Rows from block 10 of the audio encoder, named by matrix and row number. Rows with one number belong to one channel. Each number is 200 + 40 x the weight over its row's rms, rounded and kept within 0 to 999. All counts start at 0. After the name is the row's rms in percent of the matrix's.
# convs0: first width-9 conv (encoder.blocks.10.convs.0.weight, 144x144x9), inputs 96-103, a 9 kernel for each
# convs1: second width-9 conv (encoder.blocks.10.convs.1.weight, 144x144x9, transposed), outputs 96-103, a 9 kernel for each
convs0.26,102,224,238,247,251,233,226,153,155,212,212,209,216,187,148,181,187,208,195,157,147,180,111,179,227,179,180,211,127,160,198,173,184,200,237,202,171,205,205,208,201,164,226,257,270,160,241,216,226,214,191,215,155,124,181,60,90,146,185,195,191,179,215,248,160,185,209,179,236,254,216,234,207
convs1.26,096,188,199,176,185,200,195,186,152,179,173,277,278,223,213,205,218,198,190,239,244,202,207,187,243,275,238,257,166,202,158,174,209,187,222,306,309,263,242,217,236,189,156,169,146,145,165,165,204,259,295,205,160,178,223,133,160,160,149,188,258,274,222,249,167,163,141,124,158,196,193,172,187
convs0.27,098,190,210,252,206,132,141,180,214,250,167,239,222,137,125,180,238,178,213,267,222,181,260,210,209,261,223,243,231,210,213,144,178,182,189,215,239,245,182,142,195,205,220,216,199,142,180,227,268,220,213,158,184,175,206,246,219,228,232,222,229,188,147,127,261,162,140,229,174,136,180,214,240
convs1.27,098,173,217,249,199,205,253,182,131,134,195,169,219,224,169,196,233,270,237,208,113,174,209,148,181,160,189,187,201,129,159,176,170,177,178,170,216,207,146,250,217,194,173,215,70,194,202,203,166,204,206,180,197,158,184,244,202,209,233,204,250,206,123,195,194,212,167,196,279,160,159,148,208
convs0.28,101,237,232,184,181,185,179,131,133,218,193,194,200,188,179,174,150,159,184,166,144,141,120,107,179,185,205,233,219,236,171,94,173,178,181,159,150,134,109,162,207,174,158,149,152,142,152,189,201,181,186,200,221,180,174,176,196,199,223,218,219,217,202,212,198,149,117,76,100,120,120,132,170
convs1.28,099,190,154,197,262,249,207,216,226,226,125,142,152,140,175,172,212,237,239,186,183,192,194,234,261,210,129,158,230,181,165,189,215,245,187,159,187,251,218,211,206,215,238,264,219,137,188,199,219,202,181,196,156,146,169,184,181,220,264,243,211,182,197,214,189,239,217,150,65,71,177,266,255
convs0.29,104,160,181,217,254,235,179,125,66,102,210,156,117,193,170,170,191,223,220,141,180,148,132,225,251,256,200,174,186,230,262,280,216,234,234,215,209,224,260,165,154,162,169,189,188,173,188,157,129,140,153,175,160,203,265,206,194,212,181,119,153,224,242,207,256,233,164,129,153,214,274,264,220
convs1.29,103,190,207,209,238,245,216,197,207,200,259,218,148,90,128,224,221,192,241,186,214,277,192,238,149,74,127,202,237,201,166,194,210,225,212,198,196,176,241,254,184,171,216,205,166,204,102,186,212,277,296,251,199,247,307,188,251,253,203,215,236,228,181,134,168,143,129,239,196,174,221,250,249
convs0.30,105,172,154,94,132,170,203,184,210,179,208,197,96,164,168,186,216,179,221,247,246,125,90,171,151,156,191,153,231,243,242,264,206,193,193,241,179,182,198,129,137,122,199,232,158,172,209,252,171,176,212,228,223,198,185,192,199,189,185,202,218,253,249,229,244,154,73,137,219,219,194,179,132
convs1.30,107,225,258,224,204,203,238,197,151,184,209,242,228,202,151,155,202,255,252,237,218,210,191,277,307,109,85,108,160,202,200,173,169,177,138,175,222,245,247,241,228,231,179,152,193,221,228,266,187,152,202,135,174,188,173,234,217,197,215,191,151,172,203,200,183,244,227,260,104,67,236,309,237
convs0.31,099,173,226,192,156,147,109,153,206,186,168,182,181,159,181,187,242,204,139,131,178,158,157,193,215,240,176,189,177,195,175,129,105,64,130,164,166,216,190,231,178,179,287,231,181,183,120,158,174,214,239,219,207,172,134,227,254,228,196,171,233,212,215,250,177,161,140,203,218,190,229,204,190
convs1.31,096,142,142,157,164,164,161,189,171,172,209,215,211,238,227,220,206,215,193,211,157,207,250,194,211,268,275,307,257,187,233,290,325,300,234,181,137,156,142,166,201,189,201,175,174,171,225,252,219,201,190,191,213,231,231,197,202,226,221,240,279,265,177,161,232,243,210,217,265,301,159,131,123
convs0.32,100,174,175,248,242,153,164,196,209,201,210,223,139,172,196,169,215,246,180,159,202,207,235,268,140,193,246,222,187,136,168,181,185,164,202,222,183,242,280,212,238,223,137,209,248,284,230,174,220,171,118,109,189,212,158,100,112,97,161,206,180,149,124,157,186,178,152,142,188,173,222,246,264
convs1.32,102,219,232,274,224,311,250,191,178,221,206,246,237,182,154,186,166,210,217,177,232,238,117,99,167,216,174,215,188,205,203,145,172,112,127,234,154,133,109,171,196,269,229,153,112,155,255,249,195,242,193,154,122,192,235,255,215,249,214,221,232,233,279,266,206,203,232,272,165,163,178,284,231
convs0.33,097,154,197,229,284,199,220,236,220,257,219,190,208,224,213,209,165,190,205,212,236,266,248,193,205,221,224,217,198,217,244,135,234,164,233,252,241,203,211,122,200,196,201,165,188,179,223,203,185,206,209,227,176,182,256,311,255,245,178,182,192,167,178,231,168,202,218,207,212,210,170,216,237
convs1.33,088,142,181,170,211,193,192,182,235,294,191,202,247,217,181,203,205,209,163,191,129,190,209,228,233,140,165,202,230,233,239,251,174,210,276,192,154,204,172,144,227,189,218,220,202,255,187,199,164,231,220,194,182,229,223,239,230,182,201,178,179,160,161,160,180,196,254,232,180,194,250,173,136
convs0.34,098,157,173,194,159,122,61,197,230,216,177,220,236,137,151,231,220,168,194,211,206,236,214,263,230,253,214,169,182,215,213,151,188,215,177,130,200,210,197,153,162,224,192,187,174,232,173,219,217,220,187,203,205,180,204,138,125,186,205,191,165,229,216,217,181,180,219,128,113,195,197,188,180
convs1.34,091,190,203,230,157,226,196,214,222,234,227,205,204,213,149,151,239,185,198,146,215,218,164,207,144,202,187,246,187,143,227,204,218,222,198,209,252,180,138,155,175,187,227,150,204,181,165,198,206,165,228,190,223,211,183,214,261,213,216,208,237,323,242,182,224,256,200,222,95,263,298,247,210
convs0.35,099,250,218,189,184,150,157,123,177,209,209,197,189,179,174,201,238,222,234,159,208,189,193,172,213,220,210,219,190,173,70,198,341,226,163,209,126,185,187,206,188,183,170,160,261,227,204,230,213,157,59,129,236,208,206,226,219,183,160,208,208,196,187,189,226,238,212,182,162,176,231,244,250
convs1.35,107,233,214,227,258,295,223,247,293,240,178,170,182,176,209,169,137,144,110,194,190,169,208,134,202,200,195,181,209,239,232,182,165,32,93,201,229,185,194,199,144,277,183,196,192,195,225,197,171,227,260,297,247,246,274,239,160,105,146,195,215,217,205,290,199,192,207,180,155,141,193,190,196
convs0.36,104,206,184,125,135,235,210,121,157,224,211,216,248,258,208,205,255,235,181,224,276,285,220,144,120,125,233,211,238,231,207,247,265,275,205,173,166,207,187,157,209,220,129,176,240,179,188,190,228,248,221,188,216,256,265,146,177,170,180,174,218,219,185,138,181,171,264,193,111,123,143,155,223
convs1.36,112,190,254,261,227,170,188,243,308,286,166,201,253,224,158,163,167,209,247,150,222,214,226,233,219,182,249,323,152,218,216,203,229,244,253,191,154,222,188,159,125,135,75,138,169,173,226,169,138,147,226,247,230,247,221,187,193,211,221,165,219,253,245,250,183,169,199,179,178,281,293,229,194
convs0.37,103,130,129,77,143,176,158,141,184,236,149,155,238,278,207,255,257,252,221,191,182,132,150,183,204,226,234,246,195,203,238,265,302,216,119,177,172,266,272,188,124,133,314,343,235,204,122,162,229,255,186,198,256,268,255,171,161,158,163,180,207,198,172,176,189,218,189,211,249,232,206,156,165
convs1.37,106,198,200,186,182,176,201,247,219,188,215,217,173,179,258,270,295,219,159,96,105,207,145,177,220,228,195,178,181,225,260,219,155,206,183,214,181,123,170,230,295,245,210,242,278,222,174,163,255,302,198,131,153,216,209,170,222,239,162,183,212,162,141,166,233,251,166,173,241,213,236,238,227
convs0.38,100,239,146,162,209,195,146,232,257,206,195,145,205,189,169,182,179,201,230,181,133,195,195,235,274,247,178,216,217,207,125,265,226,151,191,196,157,196,207,225,180,214,164,193,188,155,173,161,193,159,154,175,223,246,275,209,227,187,167,208,232,167,186,255,247,221,181,208,243,210,112,190,266
convs1.38,106,174,143,189,231,220,163,200,244,224,176,163,168,254,245,247,188,192,148,200,203,188,227,206,264,214,212,194,158,255,241,295,248,169,166,218,163,200,157,161,108,161,202,214,155,109,161,167,177,132,234,269,265,251,182,240,161,134,109,162,175,207,229,177,196,235,225,216,192,157,138,163,81
convs0.39,101,196,180,163,178,234,272,267,303,271,173,166,190,170,196,170,164,183,219,156,182,186,164,199,151,213,272,193,114,203,206,181,201,166,74,154,208,208,211,198,186,135,146,213,215,242,190,162,177,165,179,163,172,184,160,140,191,186,167,170,198,159,162,153,205,191,182,154,148,212,229,176,166
convs1.39,105,208,185,210,158,172,257,229,225,201,192,202,206,179,170,198,190,173,164,260,276,252,215,227,196,212,167,154,157,161,240,233,231,206,172,177,138,196,196,180,124,146,204,222,203,236,192,229,206,178,175,187,257,216,137,172,233,252,217,209,224,240,182,186,190,170,148,156,198,244,234,187,138
convs0.40,096,188,187,200,233,212,200,135,143,126,177,224,251,244,219,207,234,234,213,262,233,249,250,180,183,131,153,183,246,172,262,269,238,213,184,173,147,169,203,224,220,192,203,142,163,145,149,193,222,225,176,148,183,220,227,209,198,224,210,161,157,174,202,226,228,216,201,231,189,129,159,189,194
convs1.40,095,182,216,220,191,246,234,234,220,163,213,198,206,187,175,179,157,147,118,201,184,176,192,207,142,174,209,170,163,175,230,174,204,177,205,193,241,167,161,120,168,233,167,197,233,234,247,240,244,282,281,277,235,247,211,202,163,169,199,188,136,157,159,179,222,229,197,176,201,246,212,194,261
convs0.41,100,212,243,209,104,151,226,205,196,237,196,223,231,194,152,201,223,191,209,177,161,168,208,195,180,163,214,227,197,204,135,192,244,130,148,207,206,151,223,238,206,167,117,152,191,159,204,208,214,155,147,189,244,257,242,325,259,239,239,209,184,160,169,157,179,131,206,253,203,222,187,232,245
convs1.41,097,210,219,223,186,205,242,202,193,218,225,178,239,241,228,141,161,225,238,212,212,228,208,76,154,242,138,156,240,152,212,178,186,198,218,247,245,200,161,176,167,124,200,220,206,188,224,232,223,224,252,221,239,231,188,241,258,277,224,218,147,212,212,192,186,238,183,236,238,111,176,276,247
convs0.42,091,229,231,238,243,208,214,179,166,109,125,149,167,240,237,230,225,243,230,123,111,192,191,209,257,209,188,175,201,195,195,228,226,178,217,208,246,110,145,165,154,201,167,195,215,101,171,187,234,237,226,203,175,157,172,92,108,127,161,192,205,212,225,230,191,196,227,226,212,205,182,164,129
convs1.42,084,225,243,217,199,205,232,248,238,215,214,235,212,195,198,179,165,172,181,181,188,110,166,195,226,184,179,153,121,170,213,248,208,157,162,188,191,139,220,220,214,142,149,198,184,168,129,172,196,188,214,260,208,201,218,141,154,128,113,129,165,185,214,232,210,191,219,253,237,166,100,146,271
convs0.43,096,163,161,205,201,181,197,224,200,162,118,219,230,220,241,190,170,206,191,188,189,188,224,305,170,167,219,218,215,158,149,147,182,209,178,192,199,177,209,205,214,129,163,185,140,176,171,288,284,228,238,188,208,264,239,275,236,202,198,184,172,263,275,221,166,176,184,208,286,251,232,229,253
convs1.43,101,226,204,171,125,140,135,188,171,178,191,155,206,222,226,152,127,174,206,230,218,192,183,253,265,176,129,114,205,196,194,189,279,290,291,304,202,257,200,182,189,177,188,222,153,204,179,201,185,229,238,259,149,189,187,148,195,227,172,240,270,260,213,155,148,99,179,248,172,197,171,206,220
convs0.44,101,256,197,218,269,223,196,152,161,227,223,217,220,161,150,217,207,227,239,159,233,246,140,156,165,216,196,241,211,201,229,179,110,181,237,225,210,186,182,208,135,115,225,240,213,166,203,165,247,270,223,232,210,221,201,114,166,179,207,187,200,174,147,169,191,215,225,160,114,92,141,168,179
convs1.44,096,180,171,229,278,186,184,213,208,193,256,213,136,124,246,209,205,207,201,224,191,133,164,218,230,184,168,93,197,198,161,215,240,221,203,252,195,181,191,193,229,208,213,199,177,226,232,255,268,183,127,236,212,125,137,244,220,256,254,259,260,264,308,232,230,188,147,84,269,337,287,239,121
convs0.45,097,135,172,194,218,196,152,220,223,232,191,173,170,132,55,90,97,140,149,176,183,268,264,198,231,233,247,262,175,187,195,173,137,167,180,125,149,272,274,193,188,233,251,214,194,247,200,229,243,210,167,190,164,204,226,203,232,228,186,174,213,240,166,142,212,199,201,142,92,207,214,228,259
convs1.45,095,211,204,225,258,197,189,185,201,199,237,191,179,160,181,153,181,181,124,172,210,187,171,147,163,214,216,248,138,193,196,234,256,282,271,188,136,216,277,247,218,199,131,181,256,330,137,219,163,138,198,209,166,171,215,212,226,221,252,256,196,162,191,141,191,215,220,259,280,249,235,216,215
convs0.46,099,154,143,139,127,153,183,175,194,153,165,164,180,169,202,235,231,183,169,123,108,210,197,168,196,174,199,197,196,205,233,266,207,187,174,169,165,81,164,199,221,219,180,237,213,205,166,163,158,150,170,196,208,234,215,175,165,175,182,210,217,204,217,231,234,246,243,223,174,139,143,209,265
convs1.46,103,218,233,216,199,207,282,288,225,209,227,163,124,164,221,262,274,215,205,231,179,124,221,224,140,145,153,147,173,178,227,263,270,253,209,219,190,232,193,209,198,168,200,216,171,154,274,296,240,199,146,103,105,187,179,155,158,196,233,212,197,146,178,181,219,209,219,152,134,162,173,226,195
convs0.47,099,180,211,189,106,171,245,216,183,213,211,210,98,87,158,211,178,181,199,172,153,156,246,175,194,224,200,224,224,172,176,166,253,197,223,248,205,127,201,220,222,222,221,209,236,168,225,179,117,145,166,178,162,195,218,235,281,278,208,196,208,131,138,161,154,136,124,109,161,205,210,244,222
convs1.47,102,256,219,242,220,185,194,256,174,149,200,215,238,220,250,250,150,142,226,171,185,182,165,120,204,224,238,239,188,193,169,160,204,168,165,166,217,262,190,217,212,230,150,220,214,217,247,206,212,195,233,251,258,231,199,201,221,161,202,179,210,201,204,242,178,177,222,172,250,322,234,189,179
convs0.48,100,197,184,146,158,143,160,138,131,138,213,224,236,195,112,129,159,165,184,188,153,217,215,159,179,166,161,203,211,237,229,253,268,211,205,188,206,242,221,212,192,184,141,212,234,175,213,224,241,191,136,129,171,167,196,196,206,223,199,185,161,155,144,127,223,186,151,166,169,183,159,159,173
convs1.48,099,219,225,179,213,290,400,365,190,170,267,260,195,153,129,122,168,180,200,223,205,154,249,215,160,154,223,266,211,206,225,183,169,192,139,121,187,195,210,205,207,211,183,291,235,198,167,195,253,264,229,248,241,247,224,240,234,217,215,161,137,149,121,161,229,201,185,214,187,173,174,195,223
convs0.49,102,158,172,170,136,112,151,205,205,195,172,198,222,236,237,189,214,184,142,267,256,251,201,181,187,182,205,127,202,239,244,200,124,121,179,194,216,193,118,122,190,249,215,210,223,193,192,183,197,245,239,186,175,187,190,147,158,163,172,203,201,202,198,209,200,228,262,264,222,184,167,180,130
convs1.49,104,229,260,221,165,195,166,163,229,279,143,164,169,173,187,134,174,225,177,148,199,255,203,165,110,109,172,237,180,202,218,240,185,174,205,190,195,203,231,213,206,211,196,167,190,233,215,259,170,140,182,210,191,183,225,188,160,121,207,236,184,218,247,246,221,180,204,235,230,201,276,335,231
convs0.50,100,229,236,215,193,178,199,215,192,178,215,190,142,119,159,186,189,175,163,225,241,260,222,160,136,167,198,235,190,196,225,169,126,128,176,160,173,229,209,164,115,135,187,177,190,130,207,209,194,191,217,202,188,210,199,200,214,252,190,179,183,166,133,114,236,206,187,159,116,121,149,93,158
convs1.50,093,176,165,195,228,202,193,203,214,232,210,194,171,175,169,204,202,226,191,124,209,223,250,253,154,141,162,203,174,156,184,239,244,211,172,214,230,213,185,200,238,265,204,184,166,175,238,192,162,188,142,178,211,222,247,231,219,225,230,165,161,211,216,205,235,174,126,113,162,252,280,273,195
convs0.51,101,230,225,212,208,164,185,254,205,203,210,173,217,185,215,210,193,130,157,215,180,182,178,164,139,217,198,200,173,176,148,155,95,135,216,284,180,236,238,206,181,222,150,116,147,144,217,178,173,209,262,212,138,90,142,107,169,214,201,219,213,140,161,169,243,200,174,229,231,159,144,181,224
convs1.51,104,183,168,155,214,215,223,233,228,212,221,174,203,230,254,169,179,221,164,231,179,226,315,270,108,116,285,261,221,175,181,199,244,216,213,175,214,194,174,195,195,72,105,180,142,134,145,278,291,259,197,177,149,171,202,192,117,152,213,165,123,148,172,214,156,205,173,184,229,213,272,206,114
convs0.52,102,210,201,207,175,189,213,197,192,141,149,184,242,233,225,216,167,201,204,247,268,244,184,151,130,147,151,65,230,132,226,213,128,216,199,211,247,223,224,144,209,238,176,180,234,230,193,157,209,209,205,206,211,239,218,205,214,252,238,211,155,140,154,108,245,243,270,217,136,126,170,184,143
convs1.52,099,245,240,181,146,144,149,172,218,157,274,308,251,207,214,207,175,181,218,255,206,254,291,171,85,180,310,315,194,250,231,173,212,213,255,226,221,212,162,196,204,245,237,161,163,182,161,169,173,158,180,206,206,220,198,222,231,229,205,150,162,170,178,191,207,196,212,190,209,278,224,121,114
convs0.53,099,151,176,203,174,194,229,257,173,162,206,165,132,111,96,156,203,216,200,125,169,188,174,157,203,241,228,240,206,191,210,192,206,262,181,148,209,215,246,241,231,215,201,231,319,271,185,153,116,133,140,137,178,184,178,246,236,252,194,121,89,134,209,214,139,166,156,165,166,184,257,227,180
convs1.53,111,195,188,183,268,349,290,245,206,160,117,193,232,206,181,69,85,156,180,275,229,244,218,280,203,174,214,234,189,202,175,173,163,148,205,240,201,248,189,158,163,202,202,236,266,237,240,164,197,282,287,325,303,207,198,194,215,207,196,167,178,221,218,188,135,189,229,246,187,200,207,194,252
convs0.54,097,218,159,120,153,272,285,232,265,291,217,223,167,59,110,120,141,143,191,173,168,220,215,240,198,218,199,191,153,168,160,127,208,264,213,189,208,153,153,108,54,147,129,238,216,154,154,175,161,143,208,193,162,139,170,188,175,186,191,170,166,165,182,176,163,186,191,148,160,205,255,251,268
convs1.54,099,169,222,208,175,195,177,185,209,204,202,219,170,199,204,212,261,228,191,187,191,192,194,114,152,228,203,189,207,214,196,189,346,293,281,215,194,167,185,187,106,146,211,202,240,183,249,193,192,176,163,169,113,176,235,220,245,266,227,191,183,205,188,163,212,189,205,242,206,247,242,220,174
convs0.55,101,212,231,163,182,273,250,168,215,200,217,195,201,179,207,224,211,163,184,254,190,212,171,196,230,171,153,205,171,167,190,188,170,115,228,165,198,164,160,226,264,233,101,182,236,137,245,253,225,198,244,210,224,174,200,174,172,208,197,213,193,205,228,151,223,196,218,145,120,194,157,104,165
convs1.55,101,159,174,193,182,232,239,238,251,201,217,234,213,196,220,160,153,133,230,212,195,166,118,262,216,201,209,179,173,243,121,78,178,127,213,172,218,99,150,229,99,167,308,234,121,209,162,165,256,238,216,189,194,233,187,203,155,190,233,159,162,243,240,248,244,155,287,296,126,142,203,173,218
convs0.56,096,242,190,181,217,257,222,213,225,281,188,188,202,205,154,153,209,235,177,204,113,131,185,176,200,165,189,152,173,266,234,233,245,252,217,237,232,225,214,206,197,192,167,154,263,268,237,211,227,232,173,166,204,243,245,292,253,165,169,183,181,184,180,188,154,96,140,168,199,223,205,233,195
convs1.56,093,239,191,185,220,225,191,186,207,227,172,158,210,228,230,215,189,214,194,230,197,192,192,119,142,271,214,162,239,217,233,240,222,181,156,155,120,136,160,149,199,216,226,193,202,245,159,166,172,203,238,219,219,189,222,224,163,190,213,200,223,243,195,201,212,172,170,240,265,210,170,235,224
convs0.57,101,186,236,205,176,161,201,180,170,192,206,191,181,162,170,230,227,194,225,236,239,198,180,193,196,180,167,184,257,222,217,171,170,176,138,186,218,184,87,90,123,163,123,142,171,160,192,145,168,202,213,247,226,174,168,174,170,191,207,178,177,142,118,106,219,245,279,262,220,161,157,192,234
convs1.57,107,244,255,218,160,209,217,146,134,167,211,261,199,199,219,218,207,218,227,150,198,207,217,199,190,178,166,220,126,235,219,187,288,312,252,257,266,142,136,199,257,257,176,128,158,230,170,159,225,174,154,162,216,232,210,240,164,171,232,241,208,204,194,211,187,198,225,192,168,211,193,137,176
convs0.58,100,169,154,195,224,206,203,212,172,198,210,263,272,181,153,164,154,140,187,199,202,162,199,136,177,195,178,197,222,156,211,225,180,194,214,242,198,199,206,205,256,211,225,236,200,107,255,272,235,183,177,194,204,167,176,277,240,267,273,241,184,135,79,97,265,234,237,203,169,143,159,181,215
convs1.58,100,220,163,221,247,241,155,181,228,225,181,223,163,126,138,172,169,148,181,222,208,144,163,186,265,273,247,289,219,181,204,156,168,143,176,255,302,294,210,180,180,205,202,228,254,252,205,178,177,144,138,187,229,217,193,308,307,295,285,197,128,151,180,170,207,218,226,179,135,212,234,184,152
convs0.59,101,139,158,216,219,163,220,242,223,216,154,174,184,234,195,184,191,199,182,211,161,190,172,210,108,154,181,212,268,293,242,211,202,181,249,226,139,183,158,153,148,179,200,155,220,279,216,229,239,184,181,151,142,205,161,271,259,258,204,194,242,236,175,162,210,193,87,143,237,158,192,264,270
convs1.59,102,220,181,226,225,226,145,184,223,145,179,159,181,230,254,224,201,240,219,201,137,255,216,187,192,316,252,183,202,165,207,214,118,210,213,176,238,242,240,190,187,243,191,157,188,227,255,232,208,238,189,165,159,205,258,207,194,189,192,190,175,205,221,179,197,220,171,222,192,143,167,166,218
convs0.60,103,176,214,228,209,202,203,230,213,225,172,179,224,239,225,223,193,198,247,206,223,195,191,223,224,204,200,223,207,142,187,206,165,169,227,247,214,206,203,174,182,176,189,181,230,229,230,239,261,235,213,188,169,176,240,407,308,251,210,170,133,159,182,193,196,212,182,173,191,204,168,196,220
convs1.60,094,201,226,244,273,260,223,195,211,211,237,250,207,199,204,183,153,146,141,188,196,204,213,194,193,169,167,172,231,223,196,195,213,175,138,179,204,198,187,183,210,233,199,160,199,179,198,197,209,194,194,215,208,206,245,265,252,235,239,226,192,146,138,131,179,216,211,182,234,254,228,207,221
convs0.61,100,155,148,214,164,83,187,229,239,223,291,233,168,187,185,178,246,245,191,143,111,97,178,164,112,157,170,234,267,231,162,180,185,210,191,258,240,201,190,90,113,233,278,114,137,206,256,175,198,198,166,177,234,224,181,248,222,165,173,196,154,150,209,205,208,195,235,234,226,212,238,168,148
convs1.61,099,178,176,162,206,270,218,135,124,215,240,222,196,184,182,204,129,160,225,174,245,298,253,243,232,180,118,186,259,244,276,197,103,101,187,189,174,247,186,177,217,211,146,103,176,187,185,241,228,231,216,250,197,205,160,181,211,207,216,275,266,196,253,256,198,234,223,209,191,144,87,208,251
convs0.62,098,158,156,200,170,152,146,169,155,159,170,231,201,223,228,237,186,224,226,263,228,238,221,149,98,154,189,209,254,206,188,203,162,137,167,178,209,184,200,154,150,147,199,233,205,217,157,193,209,207,181,152,113,127,155,270,252,213,188,170,124,149,175,160,204,200,198,231,228,205,174,183,166
convs1.62,097,273,192,209,195,196,203,130,144,211,228,193,192,227,232,199,209,213,236,236,225,220,243,229,239,216,212,245,188,120,179,235,247,239,216,174,202,144,243,231,216,238,174,125,141,153,177,197,215,208,160,201,211,196,173,261,225,233,222,219,179,195,222,153,222,290,187,197,195,188,155,224,267
convs0.63,096,186,227,193,202,156,102,153,138,104,229,244,228,207,192,131,165,224,179,212,259,274,238,201,179,170,172,171,250,210,237,221,151,121,166,141,193,183,180,183,202,185,221,213,199,152,215,210,191,196,234,153,191,222,173,278,283,249,191,161,125,117,147,135,230,251,223,183,183,196,167,150,190
convs1.63,087,173,212,223,190,244,257,265,221,190,216,299,233,173,205,187,215,247,158,253,275,248,222,209,188,181,230,230,156,197,183,175,154,189,253,243,264,216,157,171,172,181,150,135,195,167,146,95,103,185,175,149,221,245,267,241,279,264,244,209,227,219,187,134,153,209,212,211,262,229,178,162,180
convs0.64,099,173,137,214,212,221,206,138,157,177,198,215,183,144,224,227,196,201,202,220,220,251,257,188,219,237,216,139,127,197,217,199,202,231,248,241,193,197,116,149,211,192,201,151,125,200,176,155,125,125,151,159,140,172,209,194,206,233,196,177,188,208,209,209,237,244,206,220,188,209,203,185,122
convs1.64,094,201,191,231,206,212,171,239,213,163,159,219,223,188,207,200,237,241,226,208,167,133,157,203,223,212,224,209,212,213,208,220,200,161,168,274,316,270,184,191,237,210,169,116,96,153,206,184,165,184,224,258,207,169,127,228,182,183,223,187,150,222,246,179,210,256,240,90,133,195,185,239,226
convs0.65,092,208,217,229,179,178,253,196,130,249,195,226,228,227,196,216,184,132,131,187,203,155,189,188,145,233,226,184,242,234,281,157,193,165,131,209,220,191,208,183,208,182,137,186,184,212,252,219,190,178,169,223,217,159,180,246,188,176,141,183,183,169,167,181,135,154,167,233,207,181,276,260,142
convs1.65,089,102,224,227,207,189,227,211,231,214,203,197,209,205,212,200,234,213,274,175,230,171,182,220,221,208,230,69,227,203,210,189,179,160,185,206,202,205,162,188,181,154,192,178,159,180,254,196,189,176,159,157,196,270,187,194,186,204,148,230,251,249,211,178,271,201,199,233,192,153,269,232,243
convs0.66,103,235,159,193,206,163,149,148,169,161,167,92,79,211,236,204,168,190,203,212,120,161,186,223,236,250,278,269,212,219,215,199,215,178,146,169,172,224,133,168,244,303,300,212,198,192,162,157,165,190,237,253,163,145,158,121,141,166,124,129,154,140,154,179,234,161,155,201,180,128,208,278,268
convs1.66,101,171,241,234,194,201,259,271,260,316,152,186,219,224,187,211,239,200,194,201,226,229,252,281,235,157,189,220,235,276,264,207,240,251,190,179,205,174,233,172,178,237,242,202,178,218,309,266,118,128,227,228,238,204,181,177,158,178,224,230,233,281,286,233,183,183,237,230,146,153,196,222,178
convs0.67,098,233,183,175,191,161,89,172,163,226,165,131,95,139,260,208,169,209,245,196,143,128,180,142,170,212,241,223,201,223,179,187,194,233,182,220,189,186,146,180,199,249,249,238,168,151,192,188,202,241,337,251,162,190,186,175,192,235,219,232,250,188,208,200,173,172,144,183,225,198,225,195,208
convs1.67,098,153,138,172,119,186,272,228,186,221,229,244,198,240,219,185,202,205,200,199,165,199,246,211,143,160,155,214,221,168,232,222,145,216,260,206,205,149,113,121,149,163,228,223,181,201,161,173,248,190,217,222,201,169,198,184,181,122,185,270,239,205,210,245,189,218,211,225,217,176,193,236,153
convs0.68,101,223,240,190,189,195,215,239,267,234,147,141,182,238,238,222,147,152,228,197,129,96,115,179,152,161,238,204,255,194,176,204,248,258,194,151,108,196,113,130,193,189,158,222,192,150,124,141,160,212,241,194,121,156,214,197,187,185,265,255,208,173,164,159,129,144,131,104,142,126,141,200,228
convs1.68,100,173,170,169,222,243,235,138,148,224,119,175,202,203,204,212,188,134,101,262,281,246,188,188,229,226,122,190,199,228,183,165,181,252,218,172,141,175,241,204,81,205,267,204,178,222,207,226,279,236,186,260,257,175,209,196,211,209,169,187,184,190,184,216,157,175,211,183,159,136,163,141,189
convs0.69,101,161,161,212,239,191,170,145,154,189,204,141,191,210,136,171,242,218,253,216,169,162,92,173,213,182,183,212,196,107,145,225,167,150,209,180,114,210,176,229,168,143,248,202,144,144,221,175,215,203,197,169,213,174,187,197,180,206,251,194,171,206,213,182,229,167,188,133,167,189,230,253,286
convs1.69,100,190,192,157,182,230,201,184,214,172,203,216,194,170,161,256,273,243,170,173,193,172,163,183,357,258,179,127,244,231,212,227,285,208,181,203,190,124,143,170,195,203,73,166,178,161,173,179,195,158,216,244,170,195,200,197,164,156,220,195,280,202,143,217,155,234,256,176,208,191,227,174,164
convs0.70,100,209,204,232,237,275,308,234,172,180,201,192,182,137,196,286,263,218,219,173,193,131,129,137,81,182,221,219,235,257,227,224,238,219,202,153,210,209,214,216,100,122,195,137,204,253,227,198,175,171,156,241,252,221,223,218,189,191,206,225,229,194,185,214,179,154,159,175,139,136,197,208,223
convs1.70,106,272,220,186,180,177,247,229,168,127,208,236,238,249,252,206,165,143,159,234,265,223,285,281,241,187,195,210,120,196,226,207,163,122,173,210,182,222,199,154,97,192,221,225,198,271,202,175,160,227,214,182,180,186,172,228,212,225,241,196,181,170,153,191,153,141,183,188,188,145,174,170,146
convs0.71,097,177,180,175,249,224,192,206,196,223,212,233,180,137,201,225,222,205,189,170,31,64,90,94,157,213,261,237,195,183,175,159,147,142,144,164,186,228,183,173,142,221,273,210,216,284,213,254,226,172,169,210,201,149,145,147,188,222,204,201,219,214,141,133,220,191,139,140,210,215,193,169,137
convs1.71,101,193,236,247,246,226,193,145,189,223,228,164,99,138,182,205,211,263,261,178,159,171,195,266,193,208,266,298,223,143,175,239,250,254,243,215,158,263,225,174,203,195,157,164,148,134,221,248,253,241,232,183,158,144,157,196,207,228,230,166,146,200,235,237,185,180,209,146,125,131,167,215,197
convs0.72,097,170,182,210,189,160,146,155,167,170,189,213,228,189,151,163,174,174,185,171,172,169,211,224,230,267,218,233,125,158,214,218,166,190,236,238,199,209,162,156,228,262,240,206,139,193,216,181,144,106,74,105,154,175,185,167,167,173,170,152,162,154,152,162,159,194,203,194,195,200,252,222,158
convs1.72,098,107,172,216,180,225,272,239,250,288,161,183,189,230,273,295,260,230,207,212,181,176,202,292,299,247,177,136,139,161,164,161,182,189,157,137,182,230,221,200,240,231,171,131,123,244,267,203,179,195,220,216,176,186,196,178,160,147,160,182,205,166,210,223,180,194,207,209,218,184,233,203,131